config.toml
widths = [128, 224, 384]
merge_dims = false
steps = 9700
Rows from block 4 of a small multi-label image tagger, named by matrix and row number. Rows with one number belong to one channel. Each number is 128 + 24 x the weight over its row's rms, rounded and kept within 0 to 255. All counts start at 0.
After each channel's rows are labels from the 100 images, of 14976, where the channel reaches its highest value: "top examples" is what is common among them. Only what is clearly more common there than usual is listed. The data: photos with spoken descriptions (Open Images, Localized Narratives). In brackets: how many of the 100, against the usual share in percent.
# convs0: first 3x3 conv (model.blocks.4.convs.0.weight, 224x224x3x3, each kernel summed), inputs 168-223
# convs1: second 3x3 conv (model.blocks.4.convs.1.weight, 224x224x3x3, transposed, each kernel summed), outputs 168-223

convs0.94 [ 83 117 158 139  98  84 136 118 137 146 105 108 139 117 149 147 143 106 122 143  93 144 108 139 129 152 156 111 137 123 130 156 143  97 117  95  82 182 109 146 130 110 115  82 142 173 111 174 154  78  85  80 126  92  81 120]
convs1.94 [142 157 182 141 134  79 124 130 195 126 143 146 146 169 134 187 103  87 116 140 159 135 122 102 157 150 127 124 177 132 123 145 144 125 103 136 124  97 124 152 126 126 127 112 109 150  74 101 176 116 145 136  97  85 153 134]
top examples: text has "sky" (51 vs 24.8)

convs0.162 [128 122  91 117 133 160 134 112 148 189 101 150  95 146 128 168 165 161 113 106 145 100 161 172 165 120 144  77 147 122 128 131 103 114 111 150 115 101 152 132 131 119 169 142 166  88 108 125 137 118 108 108 102 142 138  98]
convs1.162 [ 97 100  98 162 118 131 141 123 125 105 100  99 129 130  72  97 121 175 151 117 151 124 187 137  95 112 149 128 148 129 110  94 124 129 150 155 113 117  69 166 144 153 114  83 131 113 115 132 141 186 146 119 145 138 115 160]
top examples: text has "standing" (51 vs 23); text has "holding" (36 vs 16.1); text has "man" (33 vs 12)

convs0.206 [109 118 163 116  97 113 180 123 116 130 130 134 181 110 126 124 119 143 166 153 115 132 133 125 152 158 145 119  97 193 145 144  98 158 155 132 159 123 142 126 114 200 135 145 138 156 105 203 150 143 129 135 155 162  96 100]
convs1.206 [ 91 145  96 134 109  98 139 111 143 145 111 142 177 130  73  98  81 156 129 123 115 162 140 114 113 196 157 133 146 163 177 145 121 165 139 129  99 147 187 119 148 143 166 129 119 129 121 134 195 130 187 188 107 138 133 111]
top examples: text has "sky" (50 vs 24.8); text has "buildings" (38 vs 10.9); text has "road" (32 vs 8)

convs0.55 [134 127 120 104 124  99 108 129 174 133 141 150 163 135 111 135 133 180  88 187 126 107 152 136 125 142  96 115 139 124 123 144 133 123 112 120 158 123  95 120 195 133 118 138 137 117 117 147 115 156 171 123 127  86 136 110]
convs1.55 [123 167 175 133 132 171 146 143 144 156 165 147 100 127  85 144 144 196 117 133 121 104 148 148 106  96 106 105 119 124 103 117 109 116 110 118 154 123 192 121 171  99 126 104 142 125 124 103 159 110  88 133 124 114 125 140]
top examples: text has "woman" (30 vs 9.3)

convs0.44 [122 129 165  90 104 105 118 136 146 130 122 133 143 119 124 150 106 134 165  91 107 147 139 137  95 161 147 123 108 162 137 108 123 120 121 175 143 137 123 121 106 124 122  87 100 143 104 133 140 139 118  54 138  99 128 131]
convs1.44 [106 111 112 112 118 102 151 160 171 111 127 117 143 133 108 127  94 103 168 108 160  99 128 146  97 134 139 150 114 121 130  87  97 127  92 117 152 129 112 117  81 149 117 120 152 130  98 100 136 153 150  69 147 133 137 188]
top examples: text has "wall" (41 vs 19.8)

convs0.140 [131  99 132 115 144 152 112 132 163 182 169 146 135 126 103 114 143  98 147 149 160  95 130 122 107 113 190 118 144 127 130 134 116  91 103 144 135 156 149 139  93 174 105 108 118 125  96  94  85  89  85  89 124 132 102 137]
convs1.140 [ 66 123  84 146 155 115 106 147 132  82 134  95 132 127 184  96 127 108 148 108 119 108 140 132 130 140 134 133 113 126 129 113 131 123 100 153 139 163 140 172 104 163 138 113 107  86 130 114 148 129  89 100 140 120 121 122]
top examples: text has "wearing" (34 vs 12)

convs0.75 [125  80 153 115 126 140 164 112 152 116 143 123 136 139 107 117 109 126 146 136 103 126  80 118 105 105 145 179 140 104 112 127 109 146 124 103 140 110 170 114 109 104 122  78 110 109 156 129 149 123 139 120 124  80  90 121]
convs1.75 [137  63 123 155 119 153 116 134  98 165 110 142 107 112  99 158  99  98 110 119 136 114 151 135 133 149 134 107 130 164 136 121 145 156 159 124 163 107 123 102 158  84 132 152 145 135 146 100  99 133 150 126 130 111 130 111]
top examples: text has "lights" (28 vs 7.6); text has "buildings" (27 vs 10.9)

convs0.48 [ 80 102  98 108 112  96 127  98 160 122 112 134 115 152 145 127 148 144 126 139 106 116  67 141 131  79 129 125 105 132 138 112 108 172 137 136 142 127  94 115 137 152 109  90 109 115  69 154 100 109 145  91 138  90 131 110]
convs1.48 [120  89 106 128 145 111 106 110 163 126  92 111 135 141  80  99  94  90 148 131 134  99 118 176 114 139 136 115 125 136 112 126 117 148  89 148 104 147 105 109 106  90  89 155 119 124  85 100 125 130 137  97 148 101  89 108]
top examples: text has "sky" (53 vs 24.8); text has "buildings" (37 vs 10.9)

convs0.56 [142 147  85 110 135 130 131 133 104  95 121 140 129 124 112 113 144  97 249  79 123 120 104 127 151 144 191 154 134 124 119 120 109 136 139 128 149 139 129 133  77 159 169 104 130 125 112 110 130 102 115 104 129 105 143 112]
convs1.56 [127 167  79 117 151  91 129 111 152 144  93 123 131 122  93  97 189 186 175  87 145 136 121 113  75 116 168 132 120 120 134 111 135 125 163 158 137 110 124 172 102 126 142 159 125 108 150 109 112 127 100 131 120 139 136  93]
top examples: text has "standing" (48 vs 23); text has "man" (35 vs 12)

convs0.49 [135  83 132 156 103 115 119  96 122 120  74 110 126 156 166 135  89 121 147 103 197 117  96 141 106 108 117  90 144 152  96 141 145 116 114 126 112 115 105 163 107 165 166 154 113  83 102  73  93 191 162 145 130 128 176 164]
convs1.49 [158 120  73 130 122  76 141 200 160 109  86 123 105 126 144 126  90  78 209 147  88 164 137 111 142 159 157 100 110 111 134 108 115 130 140 120 106 132 134 185 112 147 123 125 108  93 116 159 156 153 100 171 135 176 105 118]
top examples: text has "wearing" (36 vs 12); text has "man" (34 vs 12)

convs0.14 [147 155 113 124 121 145 109 131 137 143 149 154 119 179  83 126  98 132 124 178 109  73  93 131 152 111 119 113 118 167 144 116 112 127 148 166 124 149 164 120 124 136 140 153 179 131 109  91 150 157 132  93 146 137 121 125]
convs1.14 [118 130 143 142 151 103 119  98 121 114 102 118  91 124 115 103 118 108 101 124 155 154 101  89 104 147  66 130 110  97 119 140  96 163 138 110 145 125 119 105 149 120 168 156 160  99 138 105 133 105  85  93 132 130 142 151]
top examples: text has "wearing" (31 vs 12)

convs0.12 [109 122 147 144 188 127 150 129 162  77 129 144 101 105 110 136 129  90 130 142 165 126  95 120 106 143 116 123 140 148 164 161 120 126 168 133 124 104 114 104  83 113 116 114 106 150 102 156 131 132 146 110 145  78 118 114]
convs1.12 [165 119 106 130 136 130 101 143 126 122  99  83  98 135 140  89 109  95  86 112 115 110 130 176 132 138 131 115 126 169 135 137 157  91 172 156 115 128 136 123 140 126 118  95  92 127 144 119 116  74 125 147  91 160 177 152]
top examples: text has "lights" (33 vs 7.6)

convs0.71 [121 110 139 141 134 126  89  93 136  93 142 142 108 112 121 148 142 107 162 152 113 107 109 118 132 131 211 119 130 124 106 112 123 120 151 127 142 140 114 118 119 137 138 136 114 114 108 139 138 139 120  98 144  99 148 115]
convs1.71 [124 146  97 137 185 140 109 116 129 167 118 126 127 104 138 139 111 148 191 134 127 123  89 136 124 168 203 119 125 157 141 131 124 106  95 151 157 137 136 148 110 139 140 120 140  94 148 123 127 124  92  98 134 122 134 126]
top examples: text has "wall" (42 vs 19.8); text has "man" (36 vs 12)

convs0.57 [134 137 163 105 134 124 105 106 131 144 142 147 179 152 109 148 109 106 117 121 109 116  96 134 132 114 124 101  88 126 164 131 126 145 154 111  86 120 122 114 141 126 162 133 118 129  92  91 148 135 107 109 133 169  87 121]
convs1.57 [ 76 139 126 132 161 143 105 147 122 166 104 109 154 130 165 141 134 142 148 198 168 133  97 154 138 129 129 113 148 131 155 101 148 170 112 149 178  95 130 145 152 130 140  93 120 104 159 122 125  94 111 122 150 152 134 111]
top examples: text has "sky" (74 vs 24.8); text has "water" (25 vs 7.8)

convs0.62 [101 111 126 123 122 105 124 100 123 121 113 133 127 101 138 119 155 127 156  75 118 124 115 162 154 134 150 128 124 179 110 115 160 154 116 133 129 142 141 102 117 170 124 123 111 119 109 106 121 119 124 121 126 101 134 100]
convs1.62 [154 115 136 141 122 101 119 121 148 106 145 130 151 120 175  94 104 155 133 100 122  92 106 120 161 117 195 131 105 116 101 101 115  67 104 123 139 135 118 178 174 124 123  94 104 108 100  81 113 126  96 106 143 131 110 112]
top examples: text has "wearing" (30 vs 12)

convs0.24 [ 74 170  79 146  85 132 153 102 125 124 102 128 140 122 142 163 137  82 100 127 111  84 124 125 132 159 110 122 103 140 140 124  88 103 122 124 138 131 100 128 103 117 143 135 135  96 176 106 167 151 127  89 156 103 173 142]
convs1.24 [181 131 151 111 118  79 148 120 114 144  78 129 110 116 154 138 151 140  95  99 149 130 118  93 109 151 131 141 160  95 144 167 115 115 162 110 129 112 145 155  79 135 111 121 124  98  99 134 101  99 192  97 152 115 116 142]
top examples: text has "lights" (25 vs 7.6)

convs0.84 [112 123 109 115 105 162 138  70 129 127 115 128 100 144  78 126 146 188  99 151 134  83 149 146 115 106 137 129 101 128  96 119 113 145 124 130 132 114 127 107 144 103 158 122 141 124 129 147 167 135 121 121 105 138  87 121]
convs1.84 [113 114 150  76 116 102 167 103 175  92 134 121 109 137 121 160 157 160  93 148  83 136 166 144 137 130 146 111 104 141 141 106  98 144 107 129 116  84 130 142 161  77 153 143 138 140  97 144 113 171 103 147 138 132  93 105]
top examples: text has "woman" (28 vs 9.3)

convs0.5 [133 116 114 150 124 120 143 137  78 138 161 178 127 120 129 125  92 150 156 103 113 110 105 181 102 154 123 111 169 141 104 120 140 147 109 147 144 130 122 126 143 139 126 133 136 141 151 144 122 123  85 123 104 124 144 119]
convs1.5 [111 122  87 149 119 112 122 109 125 103 133 127 123 138 126 120 115 131 176 128 128 116 155  87  69 109 155 135 117 169 123 133  91  98 148 138 159 100  95 119 135 156 113 115 113 120 121  94 138 115 114 107 106 122 120 149]
top examples: text has "standing" (46 vs 23); text has "wall" (42 vs 19.8); text has "man" (38 vs 12)

convs0.63 [132 131 126 119  97 112 128 115 131 193 129 114 103  85 130  80 160 140 111 198  74 156 130 115 123 138 114 168 130 105 116 148 165  99 111  87 108 156 121 136 171 130 107 134 152 119 176 172 144 114 133 119 153 123 121 127]
convs1.63 [153 118 127 116 183  93 118  89  69 125 120  83 113 139 121 120 131 134 124 126 147 131 132 154 106 109 153 107  90 126 152 145 119 130 120 163 111 167  86  92 163 120 122 129 138 108  59 118 129 152 128 141 138 111 137  99]
top examples: text has "woman" (27 vs 9.3)

convs0.137 [111 132 116 118 125 128 115 215 138 117 148 128 119 140 164 119 111  92  82 107 156 132 120 140 163 112  77 115 108 115 109 149 143 110 121 108 136 116 135  98 124  95 142 112 101 146  90 116 136 111 175 149  95 110 128 145]
convs1.137 [162 139 133 130 142 145 117 212 134 138 145 128 103 112 119 135  95 173  77  92 120 174 146 134  86 105 118 125 123  94 164  82 139 139 141 100 142 138 153 176 130 121 114 148  81 166 120 138 137 130 117 138 166 127 115  68]
top examples: text has "standing" (49 vs 23); text has "man" (38 vs 12); text has "sitting" (34 vs 14.9)

convs0.0 [ 89 172 151 115 145  74 122 124 112 136 134 166 102 108 113 157 101 131 120 108 148 129 122 108 120  73 143 148  97 105 133 170 152 130 144 150 101 131 132 167 132 119 133 134 117 176 143 154 144 139 118 114 140 150 163 115]
convs1.0 [122 176 132 112  96 104 122 149 133 140 148 112 147  96 120 127 105 157 133  88 176 121 130 101 143 135 150 183 147 176 173 121 113 182 124 119 143 128 120 213 117 112 131 130  94 142 130 136  76 178 157 111 124  99 110 159]
top examples: text has "standing" (50 vs 23); text has "wall" (44 vs 19.8); text has "table" (41 vs 12.8); text has "sitting" (41 vs 14.9)

convs0.93 [ 79  94 146 132 123 131 108 132 154 130 110 143 146 118 147 140 153 107 166 123 107 106  95 118 145  88 115  99 117 105 100 119 100  89 130 145 206 171 112 101 148 136 118 163 174 125 110 146 124 152 131  87 153  98 100 122]
convs1.93 [103 124 126  95 137 132 112  82 102 205 146 111 152 156 110 147 173 122  60  98 119 142 159 144 174 150 124 121 137 102 156  95 139 154 100  69 102 132 112 128 132 131 143 122 115 126 157 113 145 148 121 130 138 144 118  86]
top examples: text has "standing" (54 vs 23); text has "man" (40 vs 12)

convs0.222 [113 140 185 101 138 108 148 119 145 152 132  88 114 132 157 135 126 139 108 145 120 121 113 142 142 109 109  92 125 149 100 174 112 150 145 124 152 118  98 133  81 181 148 111 125 127  94 117 133 113 117 144 125 113 132 134]
convs1.222 [142 115 116 154 118 108 115 128 144 145 140 191 168 138 178 144 159 142 208 118 155 140 139 117  81  77 181  89 130 136 116 135 122 110 112 148 104 122 117 154 111 184 134 133  98 115 100 126 173 147 123 108 143 117 143 119]
top examples: text has "wearing" (32 vs 12); text has "man" (30 vs 12)

convs0.17 [162  66 135 126 108 132  82 131 126 146 114 163 130 156 144 169 151 109 131 131 174 162 149  93 131  94 134  94 112 132 138 156 102 134 152  98 117  90 133 176 116 140 129 134 128 125 121  87 106 168 124 145 135 123 151 111]
convs1.17 [153 103 142 130  98 131 154  96 143 130 141 137 149 113 119  85 113 142 120 135  49 132 133 142 152 133 114 108  84 119  91 109 125 116 139  86 131 113 136 121 139 119 116 151 117 107 106 119  83 151  95 108 142  72  78 104]
top examples: text has "sky" (77 vs 24.8); text has "trees" (66 vs 27.9); text has "buildings" (30 vs 10.9)