config.yaml
model: "multi-label image tagger"
dataset: "photos with spoken descriptions (Open Images, Localized Narratives)"
train_examples: 203450
image_size: 64
rotation_deg: 10
activation: "relu"
depths: [3, 3, 3]
avg_pool_shortcut: false
widths: [128, 224, 384]
num_labels: 250
init: "torch_default"
residual_init: "none"
ema_decay: 0.995
lr_schedule: "constant"
Rows from block 6 of a small multi-label image tagger, named by matrix and row number. Rows with one number belong to one channel. Each number is 128 + 32 x the weight over its row's rms, rounded and kept within 0 to 255. All counts start at 0.
After each channel's rows are labels from the 100 images, of 14976, where the channel reaches its highest value: "strongest on" is what is common among them. Only what is clearly more common there than usual is listed. The data: photos with spoken descriptions (Open Images, Localized Narratives).
# convs0: first 3x3 conv, stride 2 (model.blocks.6.convs.0.weight, 384x224x3x3, each kernel summed), inputs 150-223
# convs1: second 3x3 conv (model.blocks.6.convs.1.weight, 384x384x3x3, transposed, each kernel summed), outputs 154-230

convs0.259 [174 110 141 124 117 107 147 145 125 106 149  92 113 128 122 135 109 143 102  86  83 126 155 132 155 127 164 208 104 105 103 167 120 131 135  86 138  86 118 106  84  90  62 112 158 122 142 137 135 131 136 143 137  75  42 124 116  57 125 119 149 120 121  92 135 107  93 127 146  99 158  81 124 121]
convs1.259 [108  98 114 120 119 194 114 122  91 136 161 154  84 131 140 134 118 128  98  69 143 129  81  95  91 140 108 121 103 102 163 179 151 169 118 180 104 135 133 142 176 128 124 140 136 126  97 107 149 124 124 154 143 119 103 138 139  87 172 128 141 124 159 145 112 145 167 114 141 252  98  88 127 120  86 137 127]
strongest on: text has "standing"; text has "man"; text has "person"; text has "wearing"

convs0.363 [128 144 123 143 114  59  44 132  83 152  93 170 143 116 130 105 108 157  89 143 106 106  87 129 145 134 159  81 154  93 144 119 121 114 223  96  95  85 133 101  65 155 224 119 207 125 144 118 130 106 130 113  96  97 107 165 115 155  74 106  99 123 135 144 125  76 126  86 129 126 172 113  90 128]
convs1.363 [152 135  83  91  84 114 145 192 141 120 114 139 123  76 115 102 115 138 153 150 157  48 145 119 151  90 103 100  96 144 138 106 163  57 126 120 129 142 100  97 110 127 127 158 157 130 146 148 114 116 121 154 118 135 104  85 142  91 171 165  98 120 141 138  82 123 116  62 145 112 126  68 141 161 186 139 119]
strongest on: text has "standing"; text has "wearing"; text has "grass"

convs0.167 [126 141 109 155 109  84 217 101  83  89  91 117 131 111 159 123 139 143  99 139 110 177 132 123 130 184 124 109 195 170 143  87  94 170  70 117  67 125  90 165 128 144  96  97 130 171 119 150 139 151 149 180  96 143  89 145 191 152  76  65 130  94 116 159 157 137 152 115 180  91 157 141  70 141]
convs1.167 [133 132 198 154 107 169 132 119  74 146 128 162 112 121 150 130 120 156 127 143 119 106 115 123 196  78 136 123  84 118 109 119 141  97 147 103 118 146 114 107 114 174 143 117 175 150  76 117 134 130 113 115  90 128 120 157 105  91 172 142 173 160 113 146  93 178 116 103  71 138  97 111 114 122 108 169 131]
strongest on: text has "wall"; text has "table"; text has "sitting"; text has "chairs"

convs0.237 [ 71 127 106 135 118 120  94  89  82 122  94 116  89 154 129 127 107 137  87  61  65 200 102 119 154 169 132 160 140  82  68 114  99 185 195 170 160 110 104 145 134  87 120 118 184 102 152 173 151 124 129 180 144  91 170 126 124 171 123 126 120 143 100  64 141 125 149  53 139 149 112 140  88 120]
convs1.237 [158 136 104  83 183 139  93  51 139 124 176 134 178  81 115 146  99 128 105 195 118 125 183 150 120 162  89 134 155 148  59 134 107 123 163  80  65  78 157 103 148 151 105 122 161 124 192 148 136 101 130 141 111 130  68 129 109 139 151 172 156 138 160 149 125 114 203 169 150  88  88  51 130 109 167 119 109]
strongest on: text has "standing"; text has "man"

convs0.64 [187 151 194  97 138 106  81  72 164  94 201 133 106 182  81 123 144 193  79 114 182 126 173 111 139 163 112 118 146 115 144 136 123 164 122 113 134 120 120 128 165 104 124 117 124 149 153 123 115 150 133 199 101 157 132 151 198  98 128 128 113 120  99  79 173  86 166 133 176 113 158 143  77 101]
convs1.64 [126  97 124 111  65 184 163  81  84 111 117 117 117 104 109 156  81 138 141  62  97  70 103 163 105 126  70  90 123 204  82 186 122 121 100 123 114  93 150 151 163 122 118 101 153 100 124  98 131 107 135 198 116 103 128 113 118 130 188 149  84 148 149 149 115 124 169 142 146 138 146 130 113  99 150 148 152]
strongest on: text has "wall"; text has "table"; text has "sitting"

convs0.263 [116 129 113  99 153 141 138 137  96 132  96  98 136 133 197 125 126 116 120 121 140 145 108 134  90 112  56 127 111 148  92  76 115 126 130 150 116 141 149 104 155  92 147 138  91 216 122 116 148 137 141 167 148 119 146 122 187  55 134 158  64 128  82 173  73 143 116  93 168 187 127 141 122 125]
convs1.263 [145  67 157 139 137 117  86 172  88 160 132 132 111 140 105 158 115  88 121 160 140  67 117 116 126 129  94 141 107 145 135 120 116 144 111 136 170 125  48 100  94 142 107 113 146 124  79 121  21  90 150 139 125 108 135 109 124 157  92 115 125 171 151  94 135  90  83  72  84  67 184 115 123 156  98 103 106]
strongest on: text has "trees"; text has "sky"; text has "road"; text has "grass"

convs0.264 [110 135  90 143 118 102 125 116 154 133 146 122 170 102 112  61  90 115 122 102 189  53 138 149  88  93  96 107  75 170 136 148  75 143 107  83  79  94 171 193 213 125  74 151 136 143 120 133 124 123 149 139 127  70  66 112 123 108 135 126 129 133 125 120  98 140 169 126  95 140 124  63 135 162]
convs1.264 [121 156  99 156  84 109 133 162 132  89 108 148 171 142  98 159 140  78 131 121  69 124 106  54  88 148 104 116 111 111  71 134  96 116 127 146 110 115 218 172 107 174 118 115  85 150  99 131 106 183 137  91  69  99 196 145 152 164 163 135 188  93 165 126 136 156 103 100 140 216 114  77 128 156 125  67 138]
strongest on: text has "standing"; text has "sitting"; text has "man"

convs0.189 [ 82  89 112 131 159  92 134 124 110  89 154 113 141 130  77  67  93 111 122 129 139  77 140 150 166 151 114 136 119 136  65 104 133 101 167  99 133 138 124 145 130 138 123 118  81 201 101 118 149  91 105 197 120 163 121 164  98 169 185  79 173 125 163  69 131  97 147 118 137 169 187 157  82 105]
convs1.189 [212 133 119  60 132 118 100 114 132  89 174 112 143 144 109 137 132 101  96 120  77 108 136 136 133 108  89  82 147 142 113 140 135  91 151 119 186 148 104 131 131 146  76 150 170  69  81  87  97 218 127 109 104 127 166 142 168 122 151 121  74 136  80 133 118  90 144  87 194 127 162 128 131 129 140 131  74]
strongest on: text has "wall"

convs0.61 [163 106 141 136 135 162 155 104 177 161 147 149  69 167 106 106 125 146  66 145 128 126 153 108 127  83 125 121 175 176 113 124 115 153 114 115 134 169 114 143  97 143 145 133  60  98  96 112 166 159 113 130 122 117 163 126 123  83 170 118 138 109 145 133 146 107 108 105 111 163 130 120 114 130]
convs1.61 [126 129 212 119 103 178 156 146 142 168 134 134 138 137 101 108 184  83 165 106 141 109 106 121 189 107 133 113 110 147 111 133 130 148 175  83 171 120 129 135 162 146 195 126 177 178 174 160 133 112 131 210 103 120 116 114 130 151 132 113 143 125  95  91  51 147 153 115 123  93  89 107  87  93 159 109 104]
strongest on: text has "wall"

convs0.202 [167 109  76 148 124 155 109 112 126 143 151 167  93 131  95  62  88 142 108 140 130 127 138 110 118 123  84 154 112  89 136 138 107 152 118 115  97 114 124  96 143  85  87  75 118 153  44  80  70 152 133 104 117 142 171  76 125  99 128 125 119 126 167 122 121 111  81 112 171 141 152 146 129 162]
convs1.202 [122 161 144 158  92 121 137 148 157 155 169 134 109 113 117  90 152 110 112 139 132  79 168 105 194 120 100 103 155 111 130  67  94  97 130 121  96 155 153 139 119  68 134 130 200 131 100 101 150 118 155  89  85 118  89 117 176 120 136  98 161 110 108 135 167  66 102 109 165 106 149 142 108  96 118 106 119]
strongest on: text has "wall"; text has "building"; text has "windows"

convs0.215 [138 111 125 117 141  82 112 142 117 152 157 129  90 183 104 113 123 127 131 135 152 112 117 111 101  98 102 119 141 122 118  96 122  73 132  83  55  84 152 114 139 117 217 100 158 135  82 119 113 113 180 194 109 167  74 201 244  81  90 130 109  89 128 197 108 181 119 120 127 119  98 168 140 111]
convs1.215 [124 112 104 158  96 117 147 134  50  79 138 181 151 101  95 135 119 105 111 168 131 154 128 174 127 108 108 128 106 129  82 151 154 135 193 107 121  89 107 136 107 131 132  80 146  79 105 146  90 101 130  93 117 148 146 133 145  82 127  76 168 128  32 156 115 155  89 110 131  85  94 127 117  94 142 152 123]
strongest on: text has "trees"; text has "sky"; text has "grass"; text has "ground"

convs0.151 [ 67 114 142 146 134 198 205  82  74 127 143 149 169  99 136 182 155 132  92 152  90 117 143  87 154 145 144 128  84 189 148 103  83  76 110 135 103  70 127 100  90 105 194 171 119 101 124 179  77 152 108 126 115 116 125 118 138 134 123 138 121 141  95 111  66 133 152 122 132 155 169 139 132 142]
convs1.151 [ 85 122 100  87 110 130 113 165 103 154 138 107  83 156 103 132 110 150 148 153 117 140 175 153 155 141 152 146 131 142 138 150 160 118  98 148 125 188  95 105  73 170 108 134 129 137  86 221 131 122 142 107  89 108 128 161 127 116 105 107 101 108 110 182  78 174 116  59 153 135 136 134 154 134 102 144 140]
strongest on: text has "wall"

convs0.292 [148 139  88 101 139  51 131 182  85 144 168 105 120 151 125 104  80 142 131 102  94 102 139 147 105 111  70 129  99 155 118 130 137 137 119 133 123 166  94  95 113 148 128  54  84 198 168 136  90 181 156 157 171 114 118 109  96 147  83 152 168 156  96  90  99 108 145 171 161 177 125 116 214 104]
convs1.292 [122 139  85  99 165 131 166 143 148 107 121 151  85 196 180 113 141 141 131 167 144 171 102 212 151 144 111 144 138 151 111 153 117 174 123  87 166 121 209 114 143 168 149 115  80 119  95 188 167 182 128 155 135 164 158 124  95  90 147 107 101 163 114 167 223 154 116 136  97 104 153  78  95 115 122  96 100]
strongest on: text has "trees"; text has "sky"; text has "grass"

convs0.254 [ 61  96  94 102  75 119 126 117 149 160 115 128 159 120 114 164 106 108 103  69 116  98 114  72  76 116 149 110 128 159 107 196  92 123 110 127 127 149 115 138 108 156 128 185 106 120 145  92 162  94  75 184 117 130 133 121 225 125  95 161 165 149 178 140 125 103  90 116 159 233 176 100 123 110]
convs1.254 [195 105 124 132 174 124 134 115  95 133 165 101 119 187 167  91 121 120  83 151  67  94 127 135 110  99 124 102 168 109 153 143 159 140  97 121  97  78 125 148 120 118  91 174 168 125 140 103 163 179 102  76 141 114  59 122 101 106 145 114 137 193 140 127  95 113 137 148 113  99 181 116 114 117 124 157 103]
strongest on: text has "trees"; text has "sky"; text has "road"

convs0.269 [132 103  88 118 148 111 144 139  81  97 142 160 127 151 133 149  59 151 136 130 171 164 102 110  85 213 125 201  95 137 127 177  34 111 118 190 128 154 100 100 185  97 214  97 185 156 119 145 131 107 152 111 130 139 117 104 135 131 150 133 130 107 141 122 131  88 156 143 202 153 132 125 130 121]
convs1.269 [147 129  83 107 123 144 144 178 147  76  79 154  80 139 127 113  88  84 179 105 103 108 150 162 114 172 128 115  72 135  59 151  80  98 163 113 106 131 132 109 138 127 172 101 112 109 136 129 113 125 165 148 160  80  96 101 107 120 116 131 163 162 132 131 151 120  60 106 109 176 112 133 231 139 136 121  86]
strongest on: text has "standing"

convs0.45 [123 107  26 127 166 127 128  92 118 149 150 183 201 124 122 139 187 112  98 147 111 167 171 104 133 118 124 131 100 198 110 117 168 154 101  80 105 194  97 131 138 146 116 123 175 111  72 104 112 130  35  75 188 113 161  96 131  31 133 119 122 138 134 152 104 115 142 107 139 111 154 126 166  99]
convs1.45 [147 111  75 121 111 179 122 206  92  95  99 169 174  97 115 117 140 146 183 107 110 115 119 121  94 135 163 199 118 114 153 154 128 131 157 128 120 121 151 174  93 144 173 119  97 217  81 136  84 125  77 172  95 164 108 136 110  96 120 133 117 129  72 135 156 142 154 119 130 120 182 104 128 150 161 145 104]
strongest on: text has "trees"; text has "people"; text has "buildings"; text has "road"

convs0.117 [101 106 193 140 129 125 146 173  55 168 174  73 121 111  91 139 132 136 104  94 100 136 170 111 138  76 197 178 191 201 117 128  80 165  68  89 131 156 110 107  97 140 143 159 145 139 142 148 148 129 104 175 133 140 112 172 163 187 221  91 150 131 116 102 203 116  89 148 129  90 156 130 130 148]
convs1.117 [131 115 145 119 134 174 140 130 109 100 134 159  89 121 152 143 136  80 100 183 171 123  84 160 155  81 122 131 147  74 151  92 114  97 129 133 139  77 148 159  80 163  85 141 182 113 145 144  84 123  66  82 175 127  88 134 141  83 151  94  75 139 171 113 138 113 112 111 157 144 127 118  59 120 124 114 118]
strongest on: text has "wall"

convs0.373 [138  72 158 131 147  74 113  86 139 125 114 111 145 130 116  84  70 100 128 109 130 106 115 121 132  75 119  65 170 122 105 130 145 114  81  96 156 163 100 134 152  98 141 138  95 205 100 180 119 148 141 132 158 162 101 107 102 105  64 168 196 148 121 193  68 163 143 142 143 139 143 156 128  92]
convs1.373 [117 133 144 166 151 121 105 148 146  98 150 109 118 162  66 129 122 119 112 111 108 111 112 127  76  94 120 171 127 112 135  87 117 110 140 113 131 153 137 169 105 165 144 157 133  83 159 158  86 121 111 151 102 117  93 127  79  93 135 120  85  58 119 143 129 135  92 187 120 142 163 182  98 179 106 187 121]
strongest on: text has "trees"; text has "sky"; text has "grass"

convs0.364 [152 163 131 175 145 147  55 131  91 107 134 130 116 127 112 156 102 176  53 117 134 183 147 154 101 141 138 120 165 140  89 147  74 139 134 155 145 133 111 164 113 131 102 119 128 147 133 138  73 190 169 113  72 129  95 156 175 143 141  57 141 106 125 153 124 108 129 101 113 130 160  30  99 120]
convs1.364 [153 139 185 104 119 131 123 163 130 104 137  89  87 131 150 111  94 156 160  80 174 172 122  82 167 131 141 158 170 135 159 192 206 105 134 110 125 100 144 105 119 213 110 121 168 167 154 158  98 150 113 122 134  76 105 127 157  59 105 123 119 124 155  83  86  56 114 155 100 162  97 104 124 114 137 152 124]
strongest on: text has "standing"; text has "grass"; text has "wearing"